config = dict(
    dataset='retinal OCT scans (Kermany 2017)',
    arch='dit',
    objective='flow_matching',
    orthogonalizer='newton_schulz_5',
    max_steps=14000,
)
Rows from block 4 of a small class-conditioned image flow-matching model, named by matrix and row number. Rows with one number belong to one neuron. Each number is 128 + 32 x the weight over its row's rms, rounded and kept within 0 to 255. All counts start at 0. After the name is the row's rms in percent of the matrix's.
After each neuron's rows are labels from the 100 images, of 14848 (inputs lightly noised), where the neuron reaches its highest value: "responds to" is what is common among them; "place" is the part of the image that holds the peak. Only what is clearly more common there than usual is listed. The data: retinal OCT scans (Kermany 2017).
# fc1: MLP up (model.blocks.4.mlp.fc1.weight, 1152x384), inputs 256-383
# fc2: MLP down (model.blocks.4.mlp.fc2.weight, 384x1152, transposed), outputs 256-383

fc1.238 096 [118  97 136 125 162 187 121 152 176  89 122 128 174 127 184  91 150 139 122 119  99 151 114 130 174 168 102  67 124 100 150 137 167 114 135  92 108 120 127 159 111 127 120 112 170 140 125  89  97 206 152 107 138 152 136 133 136 136 146 207  70 100 104  81 106 157 169 147 163  90 112 171 151 114  94 135 119 138 107 170  97 223 133  81 177 117 132 127 115 109 133 128 148  77 141 134  79 163 168  83 119  87  93 138 157 116  90 117 154 160  49 181 181  95 120 121  71 143  58 147 100 110 141 102 125 114 140 109]
fc2.238 096 [104 113 110 168 158  90 102 110  64 186 110 114 166 125  73 120  82  81  95  58 186 165 172 147 105 146 156 117  87  61 139 152 107 115 155 133 115 131 120 140  82 159 161 114 121 183 159 105 131 123 160 108 152 135  96  86 118 161 106 137 131 116  94  95 121 183  95 154 150 157 182  82 121 121 149 112 175 145 122 151 113  47  80 126  96 123 146 118 105 137 152 138 174 138  62 124  36 140 149  94 130 128 105 139 147  63  94  85  66 171 227 173 130 149 115  95  71 173  79  68 118 131 138 176 108 191 128 129]
responds to: finding: normal
place: middle left

fc1.475 122 [109 113 130 126 113 168 123 137 126 129 103 160 193 125  87 135 124 164 150 129 142 178 154 160 133 134 121  78 142  93 135 113 139  95 113 136 163 118 118 194 149 131 147 165 196 164 159 106 202 167 195 151 121 101 130 145  50 107 130 126 144  81 133 152 130 121 139  68  64 160 101 100 117 121 125 113  97 159 132  75 108  50 123 130 159 109 115 113 125  93 181  78 175 111 115 128 106 151 130 136 155 102 130 178 140 144 124  72 207 149 118 144 109 112  99 173 108 105  64  76 151 127 147 158 121 143 128 129]
fc2.475 120 [126 141 137 190 126 153 102 134 123 154 111 204 104 143 124 108  88 100 137 147 181 150 146  66 164 122 157 152 120 148 133 149  90  71 168  83 140  84 114 107 113 178 145 100 170 129 129 133 107 106 120 118 102 161 116  96 121 148 153 124 144 141 182 117 136 179  83  80 151 118 150 126 118 122 114 120 139 157 116 156  99 162 205 195 170 173 132 114 121 186 212 159 201  83 155 121 157 135 161 174 151 139 107 162 145  78  49 178 181 156 140 177 123 124 115 186 149 181 114  85 116 189 113 156  92 157 115 108]
responds to: finding: diabetic macular edema
place: centre

fc1.708 094 [192  72  90 159 172 157 160  94 171 176 140 153 120  94 140 143  85 164 136  93  95 112 101 113 114 121 118 178  78 158 131 136 153 129 190 140 147 113  74 140 119  80  94 103 127 144  93 136 134 115  70 128 153 157 173 149  97 125 138 154  76  96 167 114 119 115 168 110 157 178 172 129 165 153  98 110 141 195 133 119 115 144  70 124  97 103 136 150 132 107 187 139 118 122 116 149 189 139 159 108  80  93 138 137  97 107  97 147 141 151 149 119 148 167 100 149 131 181 150 173 141 146 137 134 112 199 138 154]
fc2.708 103 [103 113 129 118 208 136 129 101 135 137  86 160 123 129  79 177 155 123  93  38 117 129 110 124 159 127 153 110  58 124 170 173 108  86 187 163  99 134 162 185 114 150 143 191 166 130 151 151 128 131 145 117 148  79 104 136  98 124  56 126 106 143 192 132 133  77  83 117 184 100 121 100  62  82 167 180 110  82 108 174 125  95 184  90 159 117  91 133 116 112  62  39 176  89  70 110 184 104 115 135 165  90  85 144 147 126 126 111 132 229 119 132 156 115 112 130 136 135  68 134 157 160 113 100 154 113 167 121]
responds to: finding: choroidal neovascularization
place: centre

fc1.732 095 [ 95 145  46 168 137 192 114 111  88 156 115 154 125 118 101 191 104 111 119 127 101 142 138  67 110  91 189 196 107 172 164 124 119 174  66 126 146 143 108 150 193 126 138  90 168 129 103 143 154 129 123 127 104  68  98 113 113 155 143 154 111 178  79 107 185  87 115 190 126 148 106 162 131 141 140 172 165 170 132 177  81 105 127  68  90 124 117 146 171  88 115 124 189 151 111 164 144 146  85 110  80 123 140 140 133 119 120 142  56 126  57 151 106 150 115 109 110 148 117 124 130 101 143 102  98  80 110 113]
fc2.732 088 [117 130 167 133 117 117 132 150 133  91 147 145  96 126 109 169 180  59 181 178 146 107 128 122 104 134  86 141 109 114  22 131  82  98 105 166 194  87 107 173  48 160  93 115 159 218  60 119 140 131 112 103 113 131 150  61 122  97 182 128 117  79 144 153 131 109 120 116 127 149 100 103 102 121  69  88 182 152 134 151 117  78 140 138 152 172 107 124 142 158 158 119 136 116 127 106 104 126 167 129 223 107 146 150 107 108 110 126 125 119 206 157 142 111  72  77 131 174 111 161 113 144 127 166 127 177 169 138]
responds to: finding: choroidal neovascularization
place: middle right

fc1.372 091 [172 131 148 186 113 129 176 162 133 121 168 137 106 128 107  91 104 150 118 152 143  89 123 151  72 134  97 110  81 131 182 131 120 148 110 128  98 151 103 139 122 106 157 127 100 161 162 151  93 104 183 110 127 121 120 159  90 161 168  89 109  71 123  75  85 142 154 118 121 126  90 157 125 171 125  54 137  42 106  78 146 153 145 140 128  82 146  78  87 163 134 135 116 178 138 147 147 145 132  91 160 117 139 170 106 138 127 137  72 125  78 115 190 105 111 130 120  94  75  62 164 104  80 155 122 187 184 109]
fc2.372 090 [124 122  85  76 131 151  73 126 104 148 140 151 149 115 167  73 178 165 200 168 152 132 123  98 125 113 158 106 134 175 109 166 115 145 123 170 115  94  91 118  91 147 140 183 144 212 148 112 109  94 142 100  94 128 111 196 164 174 125 135 191  61  94 112  60 131 103 164 129 134 150 118 159 110 118 140 107 149 125 176 113 172  97 140  54 180 151 138  91 119 119 118 118  65 143 122 153 132 154  68  91 147 135  60 145 187 121 131 130 137 221  77 160 115 172 147 124 126 143 151  60  89 116 110 161 117 124 122]
responds to: finding: choroidal neovascularization; finding: diabetic macular edema
place: centre; top centre

fc1.496 091 [148  61 108 172 170 121 176 118 111 145  73 128 255 116 130 142 131 140 184 155  80 127 133 163 196 117 123 141 175 137 151 106 131  85 129 129 147 154 130 185  69 134 153  68 115 133  97 108 175 168  91 108 160 147 155  47 106  71 167 167  96 111  79 121 133 104 147 135 152 176 146  97 131 154 124 145 109 133 165 120 105 158 125  97 183 135 117 121 168 167  84 101 220  91  95 178 103 180 138 133 119 125 118  73 113 135 120 122 105 144 116 135 121 156 157 105  91 137 111 148 122 180 136 183 132 147 171 141]
fc2.496 090 [122 148 182  68 128 111 151  92 162 143  66 124 113 161 113  95  99 154 123 147 135 152 142 137 152 128 117 177 195 127 132 101 146 159 117 174 114 166  92 106 118 197  46 120 121  89 123 114 106  92 148 145  73 155 159  94 167 113  90  94 151  66  82 106  75 136  59  66 159  42 124 158 116  84 107  69 139  62 181  98 120 147 147  82 143  78 105 130 114  65 156  69 110 141 138  84 127 215 113 122 127 131  61 169 153 138 136 150 118 107 165 108 139  90 147 149 136 105 192 110 185 118 116 177 151 127 111 137]
responds to: finding: choroidal neovascularization
place: centre

fc1.697 097 [ 98 115 171 164 154  79 134 138 114 132 152 129 144  82  78 129  80 113 107  84 152 129  16 161 214 151  96 113 122 121 115 115 141  92  75 131  75 127 107 139 157  74 139 139  92 157 123 106 151 164 141 116 108 154 163 147 157  97 103 133  69 114 140 101 178 184 118 151 117 165 175  68 161 126 152 128  58 165 146 118 105 160 137 111 100 151 136 131 103  94 170 156 183  95  91 142 134 121 176 158 138 109  84 103  93  74 189 110 131 167  84 161 133 134 159 140 115 125 147 103 150 105 124 111  69 123 108 136]
fc2.697 090 [ 96 127  74 101 120 173  65 125 160 134 136  82 182  99 174 139 135 161 150  95 130 168  53  84 127 148 113 110 110 130 167 120  54 179  96 129 193 125 155 113 111  97 144  90 103 134 133  99 113 162  58 143 147 127 123 182 168 184 114 143 141 172 200 129 196 153 139  94 181  97 105 139 203 113 145 116  50 100 143  68 155 119 145 126 136 121 121 101 133  77  38 183  35 153 146  91 139  84 138 168 136 171 136 141  68 144 145  99  63 114 146 171 129 147 120 109 119 138 161 106 126 136 156 118 148  86  88 135]
responds to: finding: diabetic macular edema
place: top right

fc1.341 094 [112 148  82 128 155 115 152  96  64 128 121 129 141 134 174  94 153 202 141 111 148  94 107 162 206  83  99 203 122 145 125 113 136  48 187 123 120 141 106 115 126 105 138 106 109 161 141 156 128  73  86 116  88 103 157  68 190  86 129 121 131 124  71 120 112 185 182 182 157 197 169 164 121 155 121 185 128 164 166 201  66 114  90  99 120 127 142  48 163 166 134 126 138 110 141 141 111  98 134 144 123 123 133 113 157 112 145 152  86 186 151 140 180 148 100  85 191 111 146 154  59 127 100 161 142 113 144  98]
fc2.341 097 [151 128 179 157 121 157  93 110 174 151 135 105  93 134  86 121  80  75 103  59 124 162 146 144  79 170 100  99 147  84 160 122 131 137 200 101 115 122  87  99 152 147  68 112 156 145 131 158 130 123 110  94  86 155 151  47  78  99 101 114 127  73 114 135 119 126  65  97 143  93 113 105 160 126 100  81 151 142 155 118  98  82 127 110 168 110 109 153 154 134 140  95 149 113 102  97 112 165 108 110 105 158 102 173 148 142 121 143 112 138  59 122 106 132 159  78 189 109 106 147 204 158 145 141 163 116 134 145]
responds to: finding: choroidal neovascularization
place: middle right

fc1.179 090 [145 156 111 155 111 182  83  80 127 144 100 105 147 134  87  88 131 174 173 138 120  91 147  86 125 181 108 104  90 139 158 133 106 130 170 155 124 113 132 116 102 174 178 132 178 187  86  84 103 134 151 198 139  99 104 149 118 102 127 114  66 104  96 132 119 126  76 153 119 104 154 133 126 126 133 195  98 113 122  80 120 137 166 150 126 102 168 118 130 145 155 173  55 114 159 152 111 133  77 157 156 141  82 165 119 113 140 199 162 129  82 108 193 163 184  97 109  89 202 229 115 120  72 100 182 156 198 105]
fc2.179 090 [126 153 122  86  88 100 196  90 148 120 120 103 111 100 217 150 211 147  87 124 108  91 175 176  93 101 138 183 121  84 109 160 132 119 139 195 136 127 140 139 129 148  91 103  85 144 128 134 160 117  81 206 166 125  86 107 137 143 150 111  68 103 130 154 102 134 168 109 160 120 127 129 135 137 121 105 110 125 123  90 126 135  95 108 170 128 122 170 165  86 126 119 216 169 126 105 127 148 206  82 119 168 203 116  62 147  51 147  72 131 186 111  92 174 123 108 167 126  83 114 113  86 136 146  33 130 118 159]
responds to: finding: normal
place: centre; top centre

fc1.42 089 [130 112 100  88 163 147 138 126  69 148 132 111 120 149 105  97 152 112 152 148 205  97 125 127 139 100 133 109  30 114 137 161 148 120 126 166 125 134  90 149 113 130 159 182 111 133 102 151 153 124 105 121 123 130 133 132  92 131 170 202 129 152 134 178 139 125  70 129 131 146 183 133 123  74  87  92 158 141  86 117 123 117 105 153 177 118 145 166 124 120 117 148 202 118 167 140  55 110  71 140 131 127 117  88 112 145 154 122 161 144 116 126 131 144 148 177 169 102 131 104 112 157 137 130 118  90 141 105]
fc2.42 094 [108 146  68  71 146 128 122 108 155 106 151 111 125 131 126  88 108  92 139 134 158  94 204 122 135 105 166 129  91 148 109 114 131  87 172 116 135 137 118 155 128  99 149  19 104  80 143 154 152 182 131 123 109  90 179 125 100 138 116  85 168 130 184 149 156 108 179 183 148 113  76 132 131  76 128 164 126 153  41  93 115 125 152  78 163 111 143  86 108 169 143 115 155 133 125 122  64 118 136 115 143  81 101 165 163 126 118 114 158 154 143 113 128 199 155 130 148 163 137 105 102 106 123 154 146 186  77 159]
responds to: finding: normal
place: middle right; middle left

fc1.505 100 [ 97  36 140 220 126 114  94 146  66 158 172 167 104 152 145 163 148 157 140 114  76 130 135 156 172 148  68 164 128 109 156 179  99 130 157 113  98 170 106 161 122 116 169 123  92 113 104 135  84 116 177 210 119 106  48 138 142  86 171 106  75 137  84 144  81 157 175 176  74 139 143 136 116 128 125 102 115 125 190 131 104  97 108  85 110  90 143 136 162 148 104 140 118 138  97 160 116 142 150 145 112 119  88 132 113 110 130 119  95  77 173 146 103 116  73 145 155 127 190 147 124 159 133 153 149 130  91 124]
fc2.505 096 [130  79 104  22 128 107 154 152 213 165 108 116  81 144 108 156  19 104 107 108 135 137 139 108 128  97 191 131 122 113 143 102 157 100 157 124 157  95 124 126 104 153  90  89 122 172 132 108 164 127  85 226 120 132 141 163  97 137  93 112  69 125 103 137 111 124  91 126 140 143 139 116 123 165 160 115 130 157 187 130 140 127 149 100  70 189 114 114 142 112 170 162 126 107 110  87 126 133 137 159 154 130 196 128 127 135  93  85 118 132  93 121 138  69 161 144 106  62  92 128 148 131 122 118 150 121 171  89]
responds to: finding: choroidal neovascularization
place: middle right

fc1.550 131 [ 91  93 172  84 129 137 133  72  68 175 150 118 102 167  98  78 137 145 161 155 198 122 138 134 106  74 133  83 119 193 124 124 133 145 104  63 111 130 186 121 122 144 119 105 144 156 169 203 142 199 146   7 138 140 116 128 106 116 129 160 143 167 197 133 143 147 184  97 123 140 129 152 110 171 117 119 109 164 137  92 139 193 164 133 184 146 132  97 123 197 125 113  83 109 127 122  89 115 136 132 109  84 144  20 139 114 159 154 147 126 117 148 106 119 100 158 143  79 110 107  78 160  86 101 108 168 145 166]
fc2.550 131 [138 179 148 115 144 157 136  96  65 129 129 152 142  95 101 103  61 141 131 152 148  65 150 102 133 151 146 125 113  33 118 128 139 103 118  17 134 155 212 100 103 132  90 132 131 103 110  62 108 200 124 242  78 105 101 119 112 118 113 150 147 122 144 144 141 103 195 122  81 144 115 126 133 123 136 104 153 148  93 109 150  77 168  95 139 248 134  78 194 153 156 109 186 123  88 106 110 127 105 124 169 144 134  32  80 148 130 110 164  75 118 101 155  65 106 158 148  66  77 111  65  99 158 114 107 130 112  51]
responds to: finding: choroidal neovascularization
place: centre

fc1.376 097 [119 177  88 145  80 137 118 137  99 173 108 124 129 169 151 102 100 137 109 114 122  77 100 125 171 133 148 125 135 145 132 154  95 163 127 105 149 111 156 171 127 145 152 153 111 129  86 105 135 128 183 130  77  96 137 114 103 104 149 146 137 128 120 159 102 139 112 141 114  73 158 133 100 146 135 159 162 157 150 149 117 105 106 109 117 111  81  76 103 113 116 117 155 115 146  76 159 160 180 136 100 158 117 219 128  56 130 119  47 129 123 141  98 111 110 172 129 133 155 105 118 159 150 141 147  83 158 103]
fc2.376 108 [129 143 112 152 205 158 125 103 121 156 157 144  73 169 146 131 131  77  98 166 118  94  99 153 108 117 103 157 140 132 124 125 179 180 202 125 136 142 136 102  80 108 151 131 142 108 167 200 108 141 118 133  88 161 147 116 151 105 115 104 157 117 121 105  66 190 162 110 175  78 117 101 112 130 143 122  94  91 150 145 149 142 107 135 139 145 111 152  74 206 115  71 153 164 123 108 105 140 134 137 132 178 145 127 147 176 130 175 117 124 161 179 102 110 172 140 127 155 128 117  99 116  71 118  80 149 120 124]
responds to: finding: choroidal neovascularization
place: middle right

fc1.10 089 [ 84 147 131 146 108 123  93 129 127 109 126 171 114 141 190 133 173  95  71 124 105 119  42 136 137  81 141 103 109  79 194  91  78 152  54 102 128  68 179 114 129 148  64 137  67 123 145 136 102 129 173 145  83 148 228 157  98 122 152  60  89 126 123 157 105  94 107 119  77 184  95 101 152  75 110 150  93 160 148 106 109 110 169 133 181 164 118 108 121 106 106 154  94 202 119 113 121  96 109 150 111  98 148 121 245 144  83 156 105 102 103 129 200 151 159  99 109  68 163 135  53 151  74 127 129 125 100 127]
fc2.10 083 [ 85 150 143  89 129  86 105 152 102 134 141 124 131 129  90  99 149 116 185 113 159 113  78 131 147 157  93 144 136 138 135  68 189 124  81  91 134 102 107  64 130 196 103 112 151 134 121 123 162 131 124 146 132 153  71 135 127 120 152 153 128 153 134 191 122 161 149 114  80  83 152 124 159 195 104  89  86 149 144 164 181 102 116 125  82 148  71 148 106 130 137  69 193  66 177 113 117  32 157 110 107 112 113 147 165  90 135 169  86 108 121 119 153 137 166 115 117  74 103 129 190 143  84 131 108 127 162 105]
responds to: finding: choroidal neovascularization
place: centre

fc1.248 092 [138 125  39  95 109  65 145 178 212 100 181 152  96 127 128 127 135  56 159 105 154 141 114 138  98 154 135 134 207 129 106 127  58 152 125  81 131 137 143 118 146 137 212 135 119 146 111 122 166 142 109  96 159 149 120 122  73 111 164 132  79  97 113 188 102 151  72 166 166 143  87 135 158 168 130 116 105 151 113 126  81 119 122 127  93 183 109 111 134 107 125 173 182  96 131 116 125  82 115 154 174 153 161 215 109 126  76 190 159 142 153 187 145 130  87  71 132 132  89 114 105 127 131 159 149  99 141  76]
fc2.248 089 [124 123 220 121 111 180  89 135  63 195 125 171  96 118 141 146 113 146 138 105 103 129 100 120 109 147 104 116 171  94 129 196 165 155 111  85 147  82 132 163 164 103  69  58 155 200  96 113 154 127 128  97  91 120 111 141 162 158  83 110 111 113 122 123  94 145 173 144 176  91 112 114 109 131 130 136 115 166 185 216 165  91 164 107  70 111 143 136 116 160 158 183 110 108 131  61 153 103 131 142 107 124 130  96  96  90  58 181 139 145 100 187 125 115 117 121 167 134 130 173 125 150  99 128  86 120  84 102]
responds to: finding: diabetic macular edema
place: top right; middle right

fc1.88 094 [139 113 132 148 128 101 174 122 152 161 118  61 150 157 146 143 104 143 142 170 125  99  68 159 147 135 132 165 118 120 174 142 182  90 108 128 114 109 106 139 153 111  77 137 114 134 171 159 124  98 133 120 130  97 124 157 122 138  47  54 147 143 134 157 118 145  77 120 113 114 113 177 141 156  88 148 185 133 104 122 107 117  98  87 127 122 175 114 152 173 176 127 143 167 148  89 155  98  87 123 179 108 132 112 145 151 110 134 125 154 118 118  82 164 209 151 149 110  86 154  87 197 145  71 110 102  85 193]
fc2.88 088 [ 92 101 140 113  84 149  76 137 186 145 121  83 160 116 167 138 150 129 118 169 131 136 100 106  90 176 144 106 149 130  75 121 151 135 111 163 125 113 167 176 156 163 175 118  71 179 147 147 123 138 163 115 171 149 130 173 130  89 214 157  96 136 166 109 154 124 152 131  74  95 164 131 110 104 159 158 161  83 139 106 150 149 126 115 207 152 207 165 131  33  73 130 174 118 160 152 139 103 196 152 161 108 105 136  99 121 110 128 160 139 157 111 155 163  80 125 159 146 163 106 121  91 105 173 153 124 192 132]
responds to: finding: choroidal neovascularization
place: middle left

fc1.134 108 [175 115 100 200  89 131 150 129 100  90  87 139  96 117 122 134  93 150 159 139 184 137 137 166 108 138 111 121 108 111  86 116  92 111 117 115 113 191 165 149 166 143  89  66 114 113 109 151 130  90 133  91  97 184 248 133 100 123  95  70 107  58 123 118 102  71 145 107 132 103 109  99 117 156 153 151 156 144 111  91 184  90 146 158 135 221 141 151 108 145 112  81 111 148 149 175 134 149 149 147 162 149 153  41 152 121 117 122 141  75  88 102 131 155 153 109  80  51 100 164  88  64  90 155 131 230 140 106]
fc2.134 100 [114 109 128 193  21 137 127 182 113 147 125 120 138  49 115 120 114 146 211 144 174 135 177 126 136 105 114 124 143 167  93  89 139 106 169  60 140 131 190 126 242 135 114 105 151 117 110  77 110 136  89 165 135 100 212 137 157 137 118  95 147 151 145 130 164  98 147 126  86 126 117 132 131 150 125 127 195 146 152  91 139 123  86  86  45 164 158 152 156 102 112 147 134 133  99 130 126 110 112 125 177 129 129  75 127 119  97 178  88 144 139 117 178  97 140 160  71 174 150 160 151  73 109 113 179 152 158 165]
responds to: finding: choroidal neovascularization; finding: diabetic macular edema
place: centre

fc1.495 101 [128 202  98 140  99 122  92 185 104 158 131  81 145 169  81 160 113 141 141 107 159  92  80  81 175 141 139 162 181 111 136 141 168  83 136 164 146 103 157 155 118 186  87 154  13 153  90 118 146 102  85  91 121 103 129 126  99  99  79 132 149  48 111 132 146  58  75 188  99 130 128 103 133 142 164 142  96 159 152 150 139 119 139 127 148 157 161 157  95 180 161 143 156  98 170  85 101  58 171 180 119 129 134 147 147 148 155  87 133 121 192 179 150 116 115 120  80 127 102 105 183 143  85 132  96 102  96  87]
fc2.495 089 [155 107 114 100 145 137 125 225  44 124  90  99 114 176 182  88 155 140 136 133 102 117 101 127 179  67  81 138 148 115 126 154  71 182 134 109 100 134 162 118 164 182  88 103 110 114 117 157 189 106 136 152  75 135 128 173 134 134 154 164  71  97  95 129  98 159 127  67  76 124 143 139 201 148  93 110 138 130 148 151  90 124 147 157 176  99 166 122 158 133 142 110  59 148 123 143 112 101  77 179  72 107 142 155 108 119  54  84 126  72  74 156 107 144 100 114 144 208 154  86 109 121 177 114 111 150 136 167]
responds to: finding: diabetic macular edema
place: top centre

fc1.125 105 [109 142 145 121 130 107 135 117 135 134 134 109 171  83  92 155 164 146 162 110 132  48 110 112  83 153 124 161 162 114  87 157 169  71  92 108 170  91 137 102 106  80 138 122 165 164  75 110 145 148  72 123 106  86 168 174 133 188 129 180 135 102 159  89 131  85 126 112 123 176 114  86 173 102  55 151 135  90 109 158 107 158 114 102 151 144  85 177 153 142 172 152 154 143 147 167 139 128 191 189 131 100 111 158 140 103 114 135  94 106 128  84 113 140 155 119 108 153 162 121 138 163 100 141  90 137 136 126]
fc2.125 101 [119  78 116 124 118 195 121  93 118 158 116  86 118  81 158 135 113 115  78 130 120 130  83  94 135  88 153 111 150 124 136 119  99 182  90  96 135 140  81 129 184 107 120  81 114 167  85 153 100 133 174 127 135 118 142 170 121 164 150 112 122 119 151 148 185 156 134 155  97  33  85 127 161 120 130  99 143 116 155 143 115 122  71 118 151 134 166 101  87 118  73 169  78 163 145 173 143 114 114 165 194 130 184 170 113 145  75 167 100 129 170 166  84 129 175  49  99  98 143  94 108 151 202 152 114 129 151 116]
responds to: finding: diabetic macular edema
place: middle right

fc1.58 114 [127 165 142  28  91 123 147 126 150  59  67 117 195 171 127 162  83 103 113 149 146 103 121 138 173 101 133 125 123 114 141 104 122 107 102  96 135 105 169 123 157 131 168 133 125 170 105  59 128 127 135 158 117  87  92 146  81 154 139  72  51 111  87 149  98  91 119 124 106 148 105  99 132 155 112 101 113 166 168 120 139 112  98 157 135 206  92 154 120 144 133 105 126 158 106  99  74 133 122 107 148 120 107 217 144 111 145 117 113 116 131 143 170 184 164 132 182 157 148 129 123 128 122 152  98 159 177 179]
fc2.58 113 [110 129 129 255 139 123  99 148  47 112 118 156 159 104 145 169 209 145 120 131 120 155 128 140 142 132 127 111 138 127  99 113 112 145 115 206 132 109  61 105 176 116  67  99 140 124  96  56 169 112 120  93 129 152 158 141 112 187 113 167 116 118 112 134  85 112 150 124 133 143 120 140 160  89 130 144  89 109 141 197 132 123 156 157 137  31  86 152  86 143 135 139 110 122 147 159 100 121 110  99  94 155 133   0 177 117 112 162 120  69 132 136 106 154 104 135 156  86 131 142 123  68 121 100 163 120 136 132]
responds to: finding: choroidal neovascularization
place: centre

fc1.319 107 [177 162 131 152 101 173 112 129 106 152 104 146  60 200 133 157 123  42 136 123 150 149 131  87  97 154 147 137 210 154 136 165 138 143 135 184 125 126 146 142 127 105 191 146 175 148 168 198 143 154 184 147 165  74 156 165 135  85  79 116 157 128  76 134 133 155 156 141 136 149  84 164 151 138 144  61 142 160 137 128 145  98 153 153  53 139 114 114 179 149 137  59  52 143 201 129 161 171 160 136 110 122  80 128 114 107 101  71 162 114 156 127  65 120 169 120 158  86 138 117 152 114 147 121 129 195 131 126]
fc2.319 104 [141 128 104 101 145  76 146 145 146 106  99 154  85 102 114 158 118 193  73 112 106 136 116 162  93 157 134 108 134 171  76 202 144  96 135 164 141 119  95 120 163  83  98  98 117  78 170 168 138 116  86 133 104 101 178 103 142 134 134 153  83 119  75 144 102 123  84 108  90 142 184 117  59 131 154 139 144 106 120 118  96 143 139  98  54  88 156 180 136 125 142 147 127 131 169 139  73 144 133 127 215 169 179 160 104 110 107  71 131  86 119 168 125 133 171 143 104 119 144 176 144 124 123 132 111  86  99 132]
responds to: finding: diabetic macular edema
place: top left

fc1.180 090 [ 92 141 130 171 139 187 185 179 151 116 125 110 105 124 115  67 118 149 159 196 119 144 151  89 117 100 144 130 233 171 107 134  97 130  94  86 102  88  73 134 109 138 123 100 123 147 155 139 176 122 125  99 157 155 108  85 145  92 159 160 116 103 211 128 152  70  89  85 118 100  82 152 128 137 139 116 117 180 122 147  90  97 143  93 125 123  86 122 148 123 145  69 149 110 192  89  63 132 181 139  92 127 122 122 116 125 206 140 109 175 141 134 148 143 104 140  97 175 149  96 155 119 124 115 167  94 117 136]
fc2.180 099 [171 177  70 104 129 159 127 162 107 147 162  24 134 121 181 105 102 100 125 174 140 169 165 117  75 105  91 112 234 134 233 137 177 106 109 128  76 140 116 161 121 181 136 126 136 104 147 140 150 134 162 115 175 110 123 141 133 149 126 135 144 149 169 152 111 102 135 161 134 151 147 131  81  55 116 130 145 126 110 129 147 116 170 152 151 104  63 129 188 101  58 142  47 163 137 116  81 122 136 127 148 115 113 123 101 151  47 145 129 137 126  87  92 139 112 157 109 181  90 132 134 132 126 115 134 143 123 139]
responds to: finding: diabetic macular edema
place: middle right

fc1.681 088 [120  88 171  89 156 163 100 202  91 151 114 134 102 139 144 173 136  88 123 101  67 180 153 113 139 148 179 148 120 122  99 119 139 122 175 159  69 127 154 175  66 125 129 112 164 120 108 114 171  96 138 133  78 123 183  53 186 104 161 188 122 136 116 143 161 203 130 161 168 118  68 145  84  81 121  58 114  77 105 110  89 135 113 164 137 118 130 110 151 143 163 135 152  61  79  92 120 158 160 153 119 141 132 100 110 138  86  98 103 148 116 106  72 143  76 102  86 127 156 144  86 109  88 134 141  98 159  58]
fc2.681 087 [130 130  79 201 127 118 151 175 118 137 143 113 113 156 150 155  99 138 154 125 117 154  97 124 114 123  92  75  86 133 170  96  83 119 151  76 175  94 119 157 155  84  96 123 120 173  92 130 156 132  94 183  87 200 124  91  81  71 118 112 189  99 194 123 145 176 151 100 114 124 175 125  69 119 170 171 132 117  62 112 157 145 111 165 152 128  72 179 108 162 107 125 117 192  97 155 183 117 114 133 106  80 171 146 126  72 112 134 134  86 134  85  95 103  93 123 130  81 129  92 179 168 135 167 181 107 107  66]
responds to: finding: choroidal neovascularization
place: centre